config = dict(
    encoder_fused_qkv=True,
    encoder_bias='none',
    optimizer='soap',
    beta1=0.95,
    grad_clip=1.0,
)
Rows from block 7 of the encoder, named by matrix and row number. Rows with one number belong to one attention dimension. Each number is 128 + 24 x the weight over its row's rms, rounded and kept within 0 to 255. All counts start at 0. Numbers have three digits each.
# q: attention query, key and value (stacked) (encoder.blocks.7.attn.qkv.weight, 768x256, the q third), inputs 128-255
# k: attention query, key and value (stacked) (encoder.blocks.7.attn.qkv.weight, 768x256, the k third), inputs 128-255
q.31:103135087138111140143120135102119143149123145122130078148112135158106115167143121158124108132154112178125138080126175150138148088162088109153163121103106110138128115116117098086143110127089136135174082123124100115147171088179094118164135092118134172118132142117109138118134133090177094161101132102118166126139103145147147093091110135087135136141141117122133115129132124135155155105096
q.32:102084137152095095167153132117121150167102105138181108114134130111149113107094125143146115136110089126109093113117149130141134148165135120172128119137118106127143103129138084118102111125130129117115106157117107079139102140138127159126168108158138171111139133142101113120161172134134085145099101158173142102109097128118151162123166150126131125121101131120104101165118118103152108118122
q.33:132154144094102171108120129163155141147150156140099129123144104124103142179143125151101136148165145146119173136125117152139120076128121162124112139138111149157114116124123147110136188106158136160183156122154172128167143121154089068165139182116146145120098103149143138178146087143123139134159118097133113149165119140118135121130170124112116128113115090174150138088144164080124176103148
q.34:144156107162127129097143150107145145102133090104100154143123123138135118128112140128144099183099148155108135136131145115145152153129128131084112096112149126130162101134123117137147106157135121103082143109136151160101100136137128171074108127078120123103142107150120129163146147105085123113122103139097130131141149071060110108152122130164080104124132111105131103132122104115076106158113
q.35:165094133165192143142104122128084161092140128110119140147101140115141153119150131095136106092104121119155089150145103120128119145123157102139147112087114105139111105092121164128101103132109144124092112137142124203152136137100182147143175074116082157107086141143159104131122143148149095091100177104128114150124098123090114152104122072138126135132149110138142083172098133123106105143141
q.36:162121115127190115171125101142123133094154101112109128175120137116109157131181122083145149105142074122107106119178110130086136136121137116138128134122124119115096095139114150121119141109128124106133148171191094160133081133112185128124123132088105128150130153122139104112102156081154106099137135128100101137125153110112093141134139122132172134128119137147102153123124107112174107184140
q.37:121121103124083139069176120160120088141109121102156082116132101118135123138135128142132143128158136120104128102172124127136105140136129162143102156135107163141119138098126136130144167127157147103130136111115139136129104120128117120130168135146127124135109120128062170150087147142142113165173091078143136147120130143142151158098114151091129149138106127109177186121157137140128148102145
q.38:123133132141071176089117135128093114125115169113182093121180151142080120142103120159101131095153145115135146120204124125147132150147109135153123106157154122138109125121123120158106142101148124089131128105155146104109131131157108105113155159111123125152130131107098132183152127132087115145156081157156106122143168146149152111139132153143105166144133093116161144080132121128153159109143
q.39:122127110167148116125103171110107140112142095092156122120117140105137103136123141114129143142114115128172125144151087125164160109103132098155148162125119102142175121152141116131143143171132152164126119102122152162167091127141105126120148094162154114185159127130089094127105163174136112130109126163131117115174159127164102127141117096107131123127129186130168107139163133125089113085130
q.40:147163144134133117110112135149147147186112153165116140119123139121116145152127152153116109156154140126125092119088150120130096127110145157092132112124144166156125089173116112112096136134157126126156151142130129150177182132143046096168064143166108116124116116134124141159134065121145141180156155132151120142173131128145108097084124144132109122151093118149139147121138113141146180110165
q.41:113106115158104125145107112106109146142111110126092140158148159171118117095136062086109143129112129105148122163118088118162148174142165080118134120095159094072093101076164142123155078104104142109071121115138118109083149140088144164123131143127115098130175125113126131097104142115128156111120141201068141091095136090136119133152087112136145132109140149110101109138091120153133115146101
q.42:090104162136122120143138105098081114138157116168137168136112114159159154141120154099117153144145122121096132146118160132165121101158143101151138149119104118133109129134084118114172118132155070148129101133118129152120134149164113113063119146128117133130155167133146122129123129105120175117109112146145162164125144142145137145141133137090140120170140130128095147108080135137138147129116
q.43:091126140114128139114160064132160081074100148155132121062185110129129111139126108113107168168116115078134142165112144156093118129139119117131095140108133126118114140108134161166134114109102113137122133068121115096132151080101141133133127124142136112163115153122112145109145081153105168117103120099189123109121159140122119071164115128150120130128122090106111135092111099095093145125102
q.44:129126102115084087132143102165134153182095122170152166136115156141103098150110148163110127121119143160168132108104138135108101066113152137114136131184129154156130168149119126095105155159108159172153146144161133137136141140171106114141117097101160128086133113161196128131127081131140129126121098138110121145134100120102122141125168118108142133119154140126105117136143174112159097129102
q.45:134157137126092123131115171095139134136152129098120133149072100078168153108095117112132109161114133114079120075130095157140172120120104140093151112128119140118160133165111153106143127151150142122113084106105155125117124151140124149148123106130154120134108182127091097165101142128128140130128167119134129098153118132154134134127101140116120148125111157127165136145135099139120103099147
q.46:125166174124114147091127101117168130100115118110144125091119128122143126119123170135157122158111167067166121131153139134110146134133101103151154150116148107155152127148109134115163106099085128099096133164145099106120142130157182140116147084117091104100104176157122127121140166125140142119098154126113145091146115165098147129114095088140116143131152133112169135163119121131148117099145
q.47:163088129122149150149095123122099129156122174117083132147119153126108145177132101075138146128156115089091129143147137099151109140146128163150110143156115109131091134112112158111109133105130112124129104068163108104140101141131153118130080194067110103160135120097127137100140147121114141134170069090156124150140122128148142071126131149127160129133120117129147148128130089176146136149144
q.48:152165136087143108124101162093155133163106144118126135124099126097153101091130158167125060157154103142125076115118164119148130094119111136120151119136098180147151136157157155130148150138141106156178122118078165133155133113107140098118098125152123150127112118099128155142142138154151147148150139092132106138122097117162158110107148104117081110121115100137149087155118131126106175102157
q.49:137122131122093096137169129130176115156147110160159115141106123147143092161124107166138164090133126140115143123096169154141138123107096101123128135169093136150115099159131111116116171145122120167154108120113108107094112118157068121159182135158159099111140112123153160131155128131134090109109108149139106122107113138120123175099178166119127096131139111144095154126125158138156127169115
q.50:146155117144153108147126161149171143129120159127124070106098098080143100107133118136134078129121062152128137133145151075136135118126118104092159117125112131099154144132125125154105079188151115130150082148107163152087136151077091129139128099119129167155139124142139123126132147171136095096134177153109113126125116113181107080099153120119104117102104146151122054161128170137134131155141
q.51:097101115132114165082153113101095092113105116123114122143167157145108155118116095118115108102116140125106150112121099147119128153175146136185124106116176098119092176111151132116128115102152136092100143085090138114120097123130113163138128119090153153136141140132149093129100105074130150151100117140099157142077137175113145102127064175173114174181135100093104128081126106139116126118115
q.52:106098148113171079175144094127153128135062125180108161154125119128131126160134119147159134146094137168164106128103142121118120162129131160164162116156112096117101143158115112110128128173115139119117141154103093129126150133104141167139120151158146146095116086148141136087130081127136112130106112132126141158092109121126137122115110116127137129111156096132124125157122158108167099143117
q.53:168143093106106147128137132144083148134137118108122156142150147139105143146139093112091152129156101121156147126137118122084137113143150141139107125118121099098098094148178175134112144139162115141142142100132127120112110123139185096124135123095141133104098140159158134150082127096146133114147121113107123148149135090043147162134101125134131125124134154144085165125132161128123166157122
q.54:129140187117182100138080132060088097131168107091162124147137083098144130105137146102142102112090134154117134129103136143130122135099129126090157128117125139149149122089130140129116081121112104096113128157057115148133133153125139180163112101163160137139127126151080086099142136107123156104099132131092154110094143138115143097107107127174102132120169105093135119131181098122104079121158
q.55:112129105127120132096136118138105105119118126144138125126103061120183074120092123146146105129109123155109154128105114136091119184119155113102123167111124112136127141097089110149152146161146104117074174135114120126146136136087161162112117103108091102158095099138125143128134148100125172114162172141138093106056132172117162150145097129138098141149145165114120182112144092140086129075126
k.31:115103139089141109151126121121100106128163117080160127130124119131132155087121139114112155118119110084123129182120105133109106118108158139125071112143147163116119126139135163158135111106154142134136159121144186119069142117097135127110136105109127094177107093186139116132131111166101153124130169158158117085103117151137121133122109156152111105129131140129096146109108138099119111140091
k.32:107063180112135137160099083163118143093108129139116110153157145133145067127082154134132174136093098105140139120155078131153086116148119124143113163138175100124148099104134104135112099087093113095104114167163103114129102087134164158143125116072151144112134110146155113145137146129139104126142123124157151111108128141126120113125120140143144126114105099136129127129152142117154097139143
k.33:137121099132143113149136145118092134139098110086116093131089142103107143099101166143145120092109119127156110084104126122127121157134105112083098068151108175152132198137145120140116121106122156129127151102130111146089100147140136154116152115146097159168132094127162112096087138149153082112137135180142118139140089170093139114098129148131084145137148151120098109153158112132153108177106
k.34:107138174104140144158130104155100115114153117132145101125149145113113151091087137165105082118126071098123131095132098118122111163154113158107151129139173127101112112112141127180078128118130090121119114117110126138106133125108140154154133131133202120142173131135142123128112114096122143121106144130151143085110111142142147130140099164151145178152134168128104129080109082122137118174121
k.35:146138128102106131104114146116126157177150132078086116160147175114109127100146116131103129088160123149110113119083098085123104086112134159105125165124115126145132137148157101118137146092145097133138133160132157133146141175134126082118111173120131108162114120127133140115131107113130107120184140130149131167133135104138164145119137149102117154122138158163119112140110149126102165135150
k.36:126112167133179132161113113155098123119134106136112133140116173123160117161146161119135157143126117141165146164096097109148095145160159109130048080135136133109107108126122102137112105098118076118127157182165127115126117127122164127125133110163103176142116113166154136097114167148107081102154124178155119165167124107099126135107135121141134151106145141153142115155124146135188117155147
k.37:127135115114088138156125166131137119117107131120126136140107135152110115091092105109096097135166142109129142109118139159066174076154150122119104133094191109132156176135120172130146161103119169137176115151117143134134149097160144074127073151097104115107132133072130147156119158107154146166111130176070129129145150166132111126133145115131145122120123131121131126134112110133106165138126
k.38:156161114112107131153147125134117182139136130120154114165148147116148150135173126128092148139176096137122078132131111161101189074136114144071109085105142162108101159136161123133118121127095150128210108155136143145136127100157143058128111120118118135125135137114104123163126106089161105174130092134127130161177125084110141153139151127122132141154157130151120117157123170124144168145125
k.39:127108146164168112132157133097110150100103125164127116118132137161085143174151120116123124160113150121157126142136128095111155090085144107120143144120123105144119122143080134115128086117145142149091101138137133133121103116084114138135148135119128168173136135124094147141119147145145121154127151084108140168133102121152108135109116114111128093156155142142146125151099158132117119045103
k.40:134110114135095109127092139082063152135158116102161125077142144126138149162104121117132133099127102168107125101148123112156126108162133114105146113122117174147142097142169093132140126133091096107143116126115113121151129111168120124127131134154118132124166144115131136159141128105137122128169139173108110157099150107122175164133136105153060091129116086098130146102125153100117138122090
k.41:122125136150131118075140102146122101116129154147130142155118084149140097118139099109137138113080139088137145171137122130120090162167167120162138135115129100079113094127135149135142077127120101127079121108123143141129156136119117182121102119112121097132103124143101113147114102137128154133134156079112128083099129093121138101124116094171149136118134092092126117135062117166138074134110
k.42:129086089088131127112152130115110114077131147116126132118144115135145131139131105103134144119145163121170119168125159140136151086097093136149137119124104080151148152094133149127099115143122155105116094119102119098090142118142143115096170074108111124105130151138130112145108165148114111132144096093130151150137130140129107151126114099108115093118149098112145139152159110106086132091117
k.43:140159117112129093134088109152176150193103135132118119128070097101146108139163163154161111157148128134095086097108150171152117136151119112128147160153094158127094107144112168116161161152154128111173070109126111141147153170119130112103151119134115124121153121114086158107157144133125128150129152148141093159139105107127082132093170161114094146147122134148141133135176114195149137083189
k.44:166131102133186152145146153163145149091157132146126137110143144131108148141145081148131124122144113163142131173133130077163161142115164132114109087118122131137171164106145184159114121158106181145136149121107121155141135114137121103137110089111106136140156075122142097120116121140115067109112168113090115118116109111145103098152115093147161131098145142142158133135172181111132137130151
k.45:090115142128128149124142130097113077075126108114169131119122133096123156082088147085149089139104135117118129111173133133116116151121105109123114089140164155148148164148097111148154123105151110150117135095120130123147096109070119163107112098132131121186128133134106120149091153112112185133122140124133149084118132172151151058149094149132135117129104108092118110085099071167120113093128
k.46:142104178149097114168137095076153093084169117129128115116143119127115159150110143136118088167145103130118126099102126149138138142141115132114132158155141154118150104132177132114128147078109157119133150092128138150161110170134153133144119110165176098127159138111103108144127107118162139197102149109167141086131095156133135107126103162134113119133105139130100156106125094139164127134116
k.47:113157133170125165137147147154153120141117132140116116100157133131143099139100173165102139114141143138115120145129123181124154124143162122162128097093130110139130076151097096145109154154132097119147154111113154104127078132133096094136121168162147152070107166129132113141131140144135104107174108146159132121168133127097135158121156115114144104120111165161124117179114144101120176129174
k.48:131129127135143143144114103076123086130138139118146086145117112128141124124156103098101148108117145118139137136174120123101157150146130097171163087101119063152085078133096120124133132157113136079104136146107133169135082134121099137173124129135120150136131186159071138135150119131125128118111107098145162115138145161147153135136121112143165122112141132122164129145109131105123122104132
k.49:160141117105117162108125147121154129126130110124133125110154131134089138141139079098100143143182148151140123110109138150118161075093111180096146127111091143151138131091128130133164158103136131167183136082154182103131160133130131052100098162123119115153118116154135176157121111153102142122162129112155118132151159145116114140120128131088131115137114133172143149108142171104110191127138
k.50:125104100104129142134164112113128103113151135144134161112202112148132142138147093136133158094129139124082138119147138149137151138092114110123094098103135099117111109085110119145135093096143161087123133102088103122115143091085115142116110130126134100107124121095129114133133095121149158132085119098173177139136141165125132101149124146119152106148149156092084136095173136123081147144126
k.51:086172129143164137142133125125148090130135131155122147119069097114154114109135134174131061158096080097112112134168140121132100157166140152101119094139134163085149116120105157128106090179140137136115122150101150126135120140094117172111098121139119130119117137148130158113124106147132156103172150130142148087128125109132142114145113140164138133122079140129123102129116139098133120129142
k.52:155137088137156098084112117176146122087133128133113135090106109134131120137149135139174122130070139169145134125149130128170092159090148119121111198113088152144089133123130125140139151166117107125115155102168118147104130136104148175124114097090118095141089111144145150094130113146093122076154131143124067146112122131100111112111069113139104136092102125137154124121134118108137069148108
k.53:147127097125127152169104158099117176161153136103149171141116163133090125129147129090097155122203123104160109144140114065121151104116084115140104090142135143107138153113137134128120121114126146141141135159161119121132149125176144060122138142132092135133152094095135093117115145113124116115148103173106103152191130109124171124162113130100149139138154132146159126122122121130125151139132
k.54:136098150145090135126125153113114152136066105123109154117097112154139152107104153124144108137100125125110131114095096107108095150100121144098138169109147174156194150165132137119128142177162126140093136084140126092137170149087115169109105123115116084141139107129160121156123112132118114107118132128130120139075171083105134128098146178159087108103115101121095128143127100132103124127082
k.55:102127177156139092120103098110114155149139121143102178103115128112156084126158155153157144157126104142148119099150153126132122085122113121157095151140116189155149140151145156132144142108106131118153087091106120142127184115125106135145149122149122116104117126111124145095138116162112135091123100122123139124103158113200100133123132130123134075117110128121124117120100130111163124111101