Rows from block 7 of the encoder of a small masked image model, named by matrix and row number. Rows with one number belong to one neuron. Each number is 500 + 40 x the weight over its row's rms, rounded and kept within 0 to 999. All counts start at 0. Numbers have three digits each.
After each neuron's rows are labels from the 100 images, of 14976, where the neuron reaches its highest value: "patch colour" is the nearest of a few named colours to the mean colour under the peak. Only what is clearly more common there than usual is listed. The data: capsule endoscopy frames (Kvasir-Capsule). In brackets: how many of the 100, against the usual share in percent.
# fc1: MLP up (encoder.blocks.7.mlp.fc1.weight, 1024x256), inputs 86-171
# fc2: MLP down (encoder.blocks.7.mlp.fc2.weight, 256x1024, transposed), outputs 86-171

fc1.491:462486567571515546564380558501507508522524476474512482481521563452449542479474518485529409601480510451507505479476492508460506548504527542548496610551501493505575594538493507476426523522514539477546556497519523484449442496476496482525446544486567548480496447
fc2.491:503520477471484457487592468474444564445529518502444486516494506520516467491514459536470609503494447506519488536541486476529447470531502433477504443574479461497489514477441482522581441507523492516477491483479458529520558509489479524524523513497412459489528526
patch colour: orange (42 vs 12.6)

fc1.564:489481498510528409403503504519541463517459468521516612447529515481554559459529559507497449389532526535565417520478506542533481473477464508436521565481517540485504551529460501562496484452517438507481519514514479501533505482478537494484539540509458478492527490
fc2.564:463494525546452542544506478515531435491451554517552466502513520494462493500497445506469542527485487470514571459556407503484455560515552431511488460486499531518450461491541513484490528502518540491532522473490536526483529499505479535515486429487563503542430490
patch colour: grey (35 vs 8.5)

fc1.345:504474550523447513509476537509466514442539537468517449563451446547438496539471519454510513549511436516500598421480418496476508575562564469542511530589516505467474543509461539553547390531477502534458554499508533512474459498531510463498525450604440442451504485
fc2.345:503521373428649499484477438544548521526536428559461509474518491486518441521543476551476516528509546471484496546436585502513483460468413537490523504439497495531496440511506451488484583476533488566562459566502542473566494466474502423448437572420572535494494530
patch colour: orange (45 vs 12.6); black (28 vs 6.6)

fc1.618:550461476437481558623504476500495466453514554499530472495497503591508516472512536533440424506523449486473473527519470486513538589506560505488522477495444433553471376437451519512552467534510550544470504552490535515485432464475494577515481472512497585494485549
fc2.618:520544493521557469442527521479505536506551452490384524550475505513451463539435545432485500511448525564433532482439573536472492425507439464567513509509554490444587516556508485469482516508455458427518539518572584467495572541523515405524505523473512473527535489
patch colour: orange (38 vs 12.6)

fc1.331:510486552426457483482539483558491518504511471508581534483474487549550517560545569467505493463427514539499485432546489530540509476530477484455512473533460485513525498523443531423503551476497514435458480549515476555504503473487434513500508592423453529561501460
fc2.331:496460460570488488546534498505505484531482516515424515469599545401424461527408464536452491520546505468552498504559475457446470460450490499508472557416529511553463495484537447508473501562505474557568457527491467504437428512533565456513509437506545478500401528
patch colour: grey (31 vs 8.5)

fc1.91:437457523506471504506553521536517500488513501459490456561539523449501557487473459512473479465576439540554472479523529443523456451446511543535492526555460565554463498546522466433501498387450482477535452565498551518591438521560479534503514582526528488507466456
fc2.91:542469430488537371573471518445483522463538520487480425494507404527553480485513530518488478495519520441438564489508466472506467482571494460434505532545567516538492440520487526504581530431482468498521454491509501492519504481508523500503509504473527579515533484
patch colour: orange (65 vs 12.6)

fc1.149:461515446526465459461552529488513501513517510501455501579523523456544514483519554583552517515534514493467498509510467481559530411506484491470500554406481540475503508520501535498484535511536515514524525405498465553513463569475573455574514486442502436456672476
fc2.149:538482500492498529484494485492471544459470538542510485480506506526506497530485515433467516522482475438515467502501515526445489553500481462440496457575504467517496465487482508502533469481476532494467465544533499467501521393531513549421470495499497545468354510
patch colour: orange (41 vs 12.6)

fc1.467:446555511552587522438494486483439482570501493470539484483516450477497557500465547500587570538462496471498467512502511511472514509441587507460502586498553541411475498485453490431538362513537407551492533463508551493517460584483457471550470493489550475448525422
fc2.467:455472464509427482500525563503461501478503534498474480520434552486517415476547452496466474523526502505501560523501495470548460549541440401492462457547497477563517525476471535588507555535466562467446507467501442517546581429505441537481475515508472502528443537
patch colour: pink (30 vs 0.6)

fc1.18:595452473408440522540492497440471499437503421501528435531554516527449491522508477463428491493419499544462455484438475510543508518553451457472492529490404496477476476486523501624488612537491551443504507493411440542486431473482493549470489485493494532485520584
fc2.18:508541510523523444479556445542464501590446556474407562501417482518527543507470549481520532495543542464526501464542531515411531429444478529581479515525498526493534509482505488440455464477491475431536493492585554472441575514523517561483546539434511481535459471
patch colour: orange (63 vs 12.6)

fc1.517:462550495455494466551523498485478494484488507503523527605521528507512488513471485500522503532462624413458528488530465512550521458458535495457507563473487432467527543533529525513491556557488522521536474509468521479518490549457530531554507519484501460434588524
fc2.517:499478457491535502474500493532465494451498493536511483444491476549521473569446445555538529554573504494529510528507517515531525501557476466456462429464519538534481500500472462436495467551533510486452478501549514518495495524553471507461509406518494451499446535
patch colour: orange (42 vs 12.6)

fc1.620:439484508509459454487500470443535446567481558468502510441481454524549528488541541511530497538485476494458480530524496462527498515475538519542508442510427569525458438510504528449538532471527455401454468465505531509568453574439447531521475445467517496506488507
fc2.620:525493406492440557429433549514454589467531524501527538583513507481494486537520479470479525439445456477523491477463507507480442546486524420435507572570511441506551516514462477550518477489470551578514462520542445499454546391514459500556465522490464528536505507
patch colour: grey (41 vs 8.5)

fc1.198:521490571470506445459490507463451532454513426508462559526478576453507454548500504504552465414463535541517526520448557480535526478460428475501484538531572496445470561544562463490494504544485499553449428456476513493522506467456439488491469477454544472589461549
fc2.198:530475479504458527516517574525537460596487481507537474509489512455494536501495482536489583527517482463505471441535436552537476508531533567519452526495483516514548521488436528550491557451515512483574534526511454504477480621512510562532491512564430561451569459
patch colour: orange (45 vs 12.6)

fc1.527:484555470460492453488452487528419529534514489516500497542509506472493514433469484422490521522525623452497534500515470447601497529428528515482574500459523408553501481500487532511512456516452480512489547484490497519534490465512533476504522497507475445499539539
fc2.527:495492479449559536483520495537421501437500494571538508528514491518568512547485458556581520506536502494476492515488510531553514478532408470447434451488532502440495552500476492461536491593538605483475453519561512486472465507533428515486483461517514433496448485
patch colour: black (57 vs 6.6)

fc1.701:433473462440550479464470507484538467550512495479579468489478437459497530491555538476608491526455480471556504438483509484491517487500596502436512488499481556495500439529436478539563440475526446495465528487454480517579557602526546490553518482496566497525605547
fc2.701:499517495587418456528486467518499524502487534504507522464499483519549515523427467537448510477517551532486469506477510467482455553453457426509572520455495455565477495498461518478489489549437518539486476565561492465538479397468430520431458541462520498509320483
patch colour: pink (49 vs 0.6)

fc1.354:487479452480518459496506454492494481544490582488516553557481466468494481488548543533523465442523488480417527571454476479566502457491446420475480446519495544444471482461517496564428482496492497578518498460479442517479420522429436496485543420475476416567569524
fc2.354:537475465447518483448496514515504531510525389481519457506424560509501535566487556470548529504486576489498474441503529473451524540550487587555526550463472527499565483527448453425494560503487489470569431525519480482548576542542531468490440572517543550506460455
patch colour: orange (36 vs 12.6)

fc1.10:490430555437395501598476515480503505445573492542562428463505556506449472482432468447506496518483451493485501486473520506486545600504533563553476518557520468459457480525520483430567567502492541485445521506527504511474456510479495513494436492546503485503431471
fc2.10:541504470522584545468485502499541457449436478514446576555511468484526512518481496527506472535492508510480552519485518467553418409416454434451490487462467491548518495487519518548478498491498473490557500471491459480502600432472545500527549532467464563505638542
patch colour: orange (54 vs 12.6)

fc1.410:497491491512552544561434498514533410542483512538569479513506517514501532454462588499521519513543467474539494479485500515499501538496568456457495487498494529537546451539469492504598388489504508603482514529429519453515495528503519512540486425539527528569569559
fc2.410:474524492516462400466506483442518546447556505447481495495429505527517463525475440496458484509428510522480516514473534496495498501512478544512561502587485395519505445515494521500486479514493460429486510508547472544559586415503455460478476604470507504465447507
patch colour: pink (36 vs 0.6)

fc1.347:527513436442501441445496506527476488467508516544514528588521511498517498429480527509551539496507522496480545574495493467572471463470492396472493496445486465474507479453469530522479516540511536493470475440486500551507531615446542463526521488454485506492589485
fc2.347:498511519517523485480532536495521494489549514485497509472506557475526494561464471494469461516518535493502448484481508532471502582583488551404483501519500507521478513459568455426508479492467546500551505539522454494486471406528528488436482453546492523482439467
patch colour: pink (27 vs 0.6)

fc1.409:461489511523510503488481517476475456534513511468466544541463526491505513554527434461475490500510399572571484513524485557475390448518514543484479519523477545512506442531549505504462518540400469463500535528443544438419526480495530502514468508507453529462480474
fc2.409:513477530442533590476434420495607522505500495337508431503508499520515499507458459506481486516490493494486547577517530502554477540530502416490458512481524468438510545529457509492506489472546520462454580479454510478499511563426497471542460488506504521512456450
patch colour: orange (67 vs 12.6)

fc1.86:436477565555573536544428481535499499551511507493492528481452508488389514467504483500569424511520480411526526433460518520466474506465568510530456629534552526460468531485453476516513438490493498589527507473470545480482452526494541496527497492556517501559435522
fc2.86:533528498440485470443542525462476516502540501471516448499478496491607500475523469574445591520490515543474512510519466463515521554558487514516515422537451455545534504459481520491540523525522486461518493478510481503537569459479404500466459541447482540474593467
patch colour: pink (46 vs 0.6)

fc1.652:641504491452528506544526514497434521519493484438519567523496495488472447560482542529462452461422540520466525446519487465483508489520434485492500475535406513405513532473509534462500496525471487452522450483537488567482498517488438437451503507454497469591465490
fc2.652:493513459493404492522589480550528496563519395536485484509414523460478521485506502478532518497541488438502451549446550517507507428528483552511505551477529510538524480512469478485523503528536524527573449542439434449474453600525550522525470531492506506492508449
patch colour: orange (33 vs 12.6)

fc1.681:388538488506556467379646504572503547494495425519374406464474508519541502500535441463499492485496519537464507441482466480492471488434515509468533512445514478418470428591490487556483494540524451531518546555502543461556511479527490562553435554537596550504478462
fc2.681:595488545479482554530371436418494458495473508432565539553543496516504515518413489515518457493546433458514474558530510531571561489492493426490471452487515540579469539424493490526508522455465553444486550397512513534507520520480534517474548441518469498498501541
patch colour: grey (38 vs 8.5)

fc1.290:514481468504536448408556527460465479514514486543444499555535437469466567486555570483539428506553450488451476562518502449527568454450504506377540503475494535452431485504500532560557410537533418554475552519451558523521415500491470496582536454512561483545540504
fc2.290:527531454495476549505451466497496518504543460463572474479467569521558482546483486542482497475423533534523482489506536521477453562585541435569540535509504484535559498511434469481473561477434547440482452469592505496556565482478494507471464506552510532522463529
patch colour: pink (26 vs 0.6)

fc1.389:410517499548475419427516489561473527543483548506442497537472487511460459537615456497525516505489489551477582448488467496512489456500486469481435485510537531471476511469458478501503433518476482590537476436450493479498527497517460498481524514515486443524444497
fc2.389:527505504434578551467475513491496429484507431508545462513551528427532450463522513531500533485534502441470457506471516489534518533518525543525507532447517478501490466532569523519496603484497526494505475538540499504500423508495556486491442477521514555436546476
patch colour: orange (69 vs 12.6)

fc1.666:507528541447505504538562482516519465494547606508517545519486479488543523488460463516533487418547464524430546548575531479528457481500454496459480395475497502482497361442438536464528475489466483535481478497489531511503446494529503536497529503548497494438566541
fc2.666:556404453539574566472424545516506468541539449525474487498576506471422495562576571515436476564383539496500538436419479557495507478536487487546472596496516556486528509548579503519498535484462553509530457509520492470495555530486523432562497482505495524513504443
patch colour: red (30 vs 0.1)

fc1.745:491559521498498532525466474423512434512579559485560511424520501474517527445445544482493589453477498485516477541488574533501502503496477560520477527560478496475523577544501489455511542467523440473420483493513467481467479577487477486554464465526529541464473460
fc2.745:498428525539445501534483544536499573460443511523462549543585535512464487515491415535476402589443484538487499497544447456483415476528582443455479438488480448523526477485516528523493482523465538482555506450495537515526531410457528494496523524490468492555494523
patch colour: grey (25 vs 8.5)

fc1.14:481488420534493438481493478473587534536435467542546515519529498506492528481515507474539458340549516491450439531481476501501515448446462487491485505477449534424454477561541451443509529507487459526435477573511476527521503486455584495526524456475554423485487540
fc2.14:578471582499478574449428561476442500489479510476536532500470522485554557560475514496519533577484559518502531437538475503515507565558555459517548544538527478523527494449496475556508476452488514464508471423548536544509503393485460504509505493556441561508492526
patch colour: pink (28 vs 0.6)

fc1.763:514450436444463471505530467495565482445494551575523479484534495421503520471499487491580532474543500436508514534518537481493527467501452551418444458467492497504463454482462463548480601472516550546476504492502479543442523486493618439485508474477514456525514513
fc2.763:477557541552559481505495557459528532443437444527502527507471497503539550509507480499449437543441510558474525486548485467513450556515553458554526564493500517549484494514571505434456501529477470480500494530499493419576482497477417541535502487480497549473508469
patch colour: pink (29 vs 0.6)

fc1.81:506533455502461501453487463495462508474536471475489574499543482473514436518543445450567506479562484533503484551516470528524567485549371496453482484445547413478532479468539474470475541544496544536528472470555410526469517501505536510500518496502478440483482482
fc2.81:543503562490552543548510597546523446513468513562479461494483536462509544506499529503535553579388581506478478472448514461483459519480543508525446550503460612457488540510569488547537500473534480441492519473469478509528499473475494545524473498542505529462529510
patch colour: orange (34 vs 12.6)

fc1.428:453507477516536481529465483529547490499527573585503549557471580459471564456460561496537426390569491483486475537498483550527452508482506554479489538486533509489535436551478465569468501500488475603500554553428508454455463470477506514516484500564515463511578624
fc2.428:511443550490515493469508529440544427538502415406506427481526478560542472511535452565488568585472482495488522437510481466562548530522465507556514521512481482469461487454510525454514530501561498487550464452566506553515504504516477476526512515463475549481487404
patch colour: orange (31 vs 12.6)

fc1.252:461519436542475492520529491470488500487525545466501500594487492469538529483481581541549520507519522502457487508481425491535533430487547520489501552434465529460498484528450515518507523468499503527519544395480454544514446541450543479582495465450462451431646493
fc2.252:526453496501530470460488506523501545491463521548461504455514528473526457554526466477468494534515490420498533537535567503487484556543449433451504481569521492535503491491508521496506498529529525511453469566590490511539521424533522515422476511497516514491370500
patch colour: orange (49 vs 12.6)

fc1.474:509530510570510549562455533405441494592462582594439482509515526500513552455479576505583449602508491444473537517538549490484483500443536489440506524409524535484478397499423532505513486500551604511489459479494585501479450500489466421463502522529533539556500492
fc2.474:491458517455507478502631493544472496506554461440522492489442521448507420492547456540453524468489471512537528479491510443581509429535490468534480523580461433543579603527527433551508469527519463509518552480472390518468534489490532537567525536448517474482538488
patch colour: orange (30 vs 12.6)

fc1.278:428513463502560574483485565519552444478474448456415512438517503495477490439558434488576447606513530506559483539497486515468495503489528542476517582497477541494500536479428478454505428506538492561524482468467506496536532528535524521514499468524566528447550506
fc2.278:516526521506459425520459455464477547482598530531525439512555470495509520468483510527463518429455503592457518483471537522550492509527491405507542445462519458533457502539489488537534468489436516455438539541558511466523521491440471421465486508472453492524493502
patch colour: pink (32 vs 0.6)

fc1.499:541473478495510515459462548499468514472503478513452433518514505467401504476464548510501471511399509480478482505471496447507457474448611535421499576561490531451438494527434500586480476540462445506500618522452576522497413565531488480515522480516522488543573523
fc2.499:491509479475461473508492358502484541551573487438513515507438459561528487496466522523472530437577463560516533479501485502485507495555436481562499436484503445520564498492499549471473527444493521453531381467549478507537616418458456499456496542497514503473498495
patch colour: grey (52 vs 8.5)

fc1.231:454536467529535511461585460498526472468480544500508563416472504519547518486499479549499511388550511471528516553463553513505427492465507518539482530553514525532496437557486487455528546473492485470465447474483535487561561529502533523502508506520533458490457600
fc2.231:520421589501396493529360506466547504503514505474557464515595509490490491513482468491517456590467456515451462413550447470525520532538528473403490471476508453490504521445477480494483496481500522505528507473472520532475459433524466509488498547501459493559549484
patch colour: grey (36 vs 8.5)

fc1.633:535459455525482435480501433478499486490499468440516537492437582470461515511517495547526475525507461461453483499487507480403502518500483515529470513498472581515469487510419496517480555493471441533560432556457521442485527474554506606578497528497492434456483486
fc2.633:511548568513424507520478514495478434417563483544462485462541494509492510521536539512508511468426531510530513457509505471488478542447466487469438501546518443444509473509502515458537473400514511531500534483533511535564473511501433448467523524570476640555565470
patch colour: orange (56 vs 12.6)

fc1.677:436490433423510444436508494621570470490446544466492500453458498448494497496572465522555518523407522449520524441470482489509522476422585547566477498467527580581457490548398488546426537442532477481481550464493457529546586552483532504477523505509485511517514484
fc2.677:475527543597462516532431512437478477500495544535531459549599426541530568454453536477476475405580471528477456475522473472481458527487440368423520518410506456499517477450502539454534462556463470555542437574526518463496421468524466446545462478493501514506480488
patch colour: black (31 vs 6.6)

fc1.24:419479574534512548518497557478435502422532529450476549465531524512509532508485540511488478488533518549525483481397469497470484518477533535537503584519579502483556463561499512491528452565509467511486512494523543458468440490469488507507499513565573460451424460
fc2.24:571554497477484491516476496515559533533519475512523427540479486477471450498499461554543568571468461461486550488561505543544442500518442457518471435568511450451481583474454506522528499443499551449494502487546560572536563508511445494516498513517450507510617480
patch colour: orange (31 vs 12.6)

fc1.0:501485509558523503474506480472497512536468473541501503435521551556482546401481548538512428484560481451554426449511521569521398511450576429459504580412457477479501432542465544576470441505529507533534584551452517474435475453501540511528489567487495605507526515
fc2.0:474517525481473414517528456481468484523493561443475509516348510480520495538488491492472569467465469488518555512504503426533617504535513507570523462588493560523519559438480483495513541522521488462501503461571513541530471533505437501528556471490533440543431487
patch colour: grey (25 vs 8.5)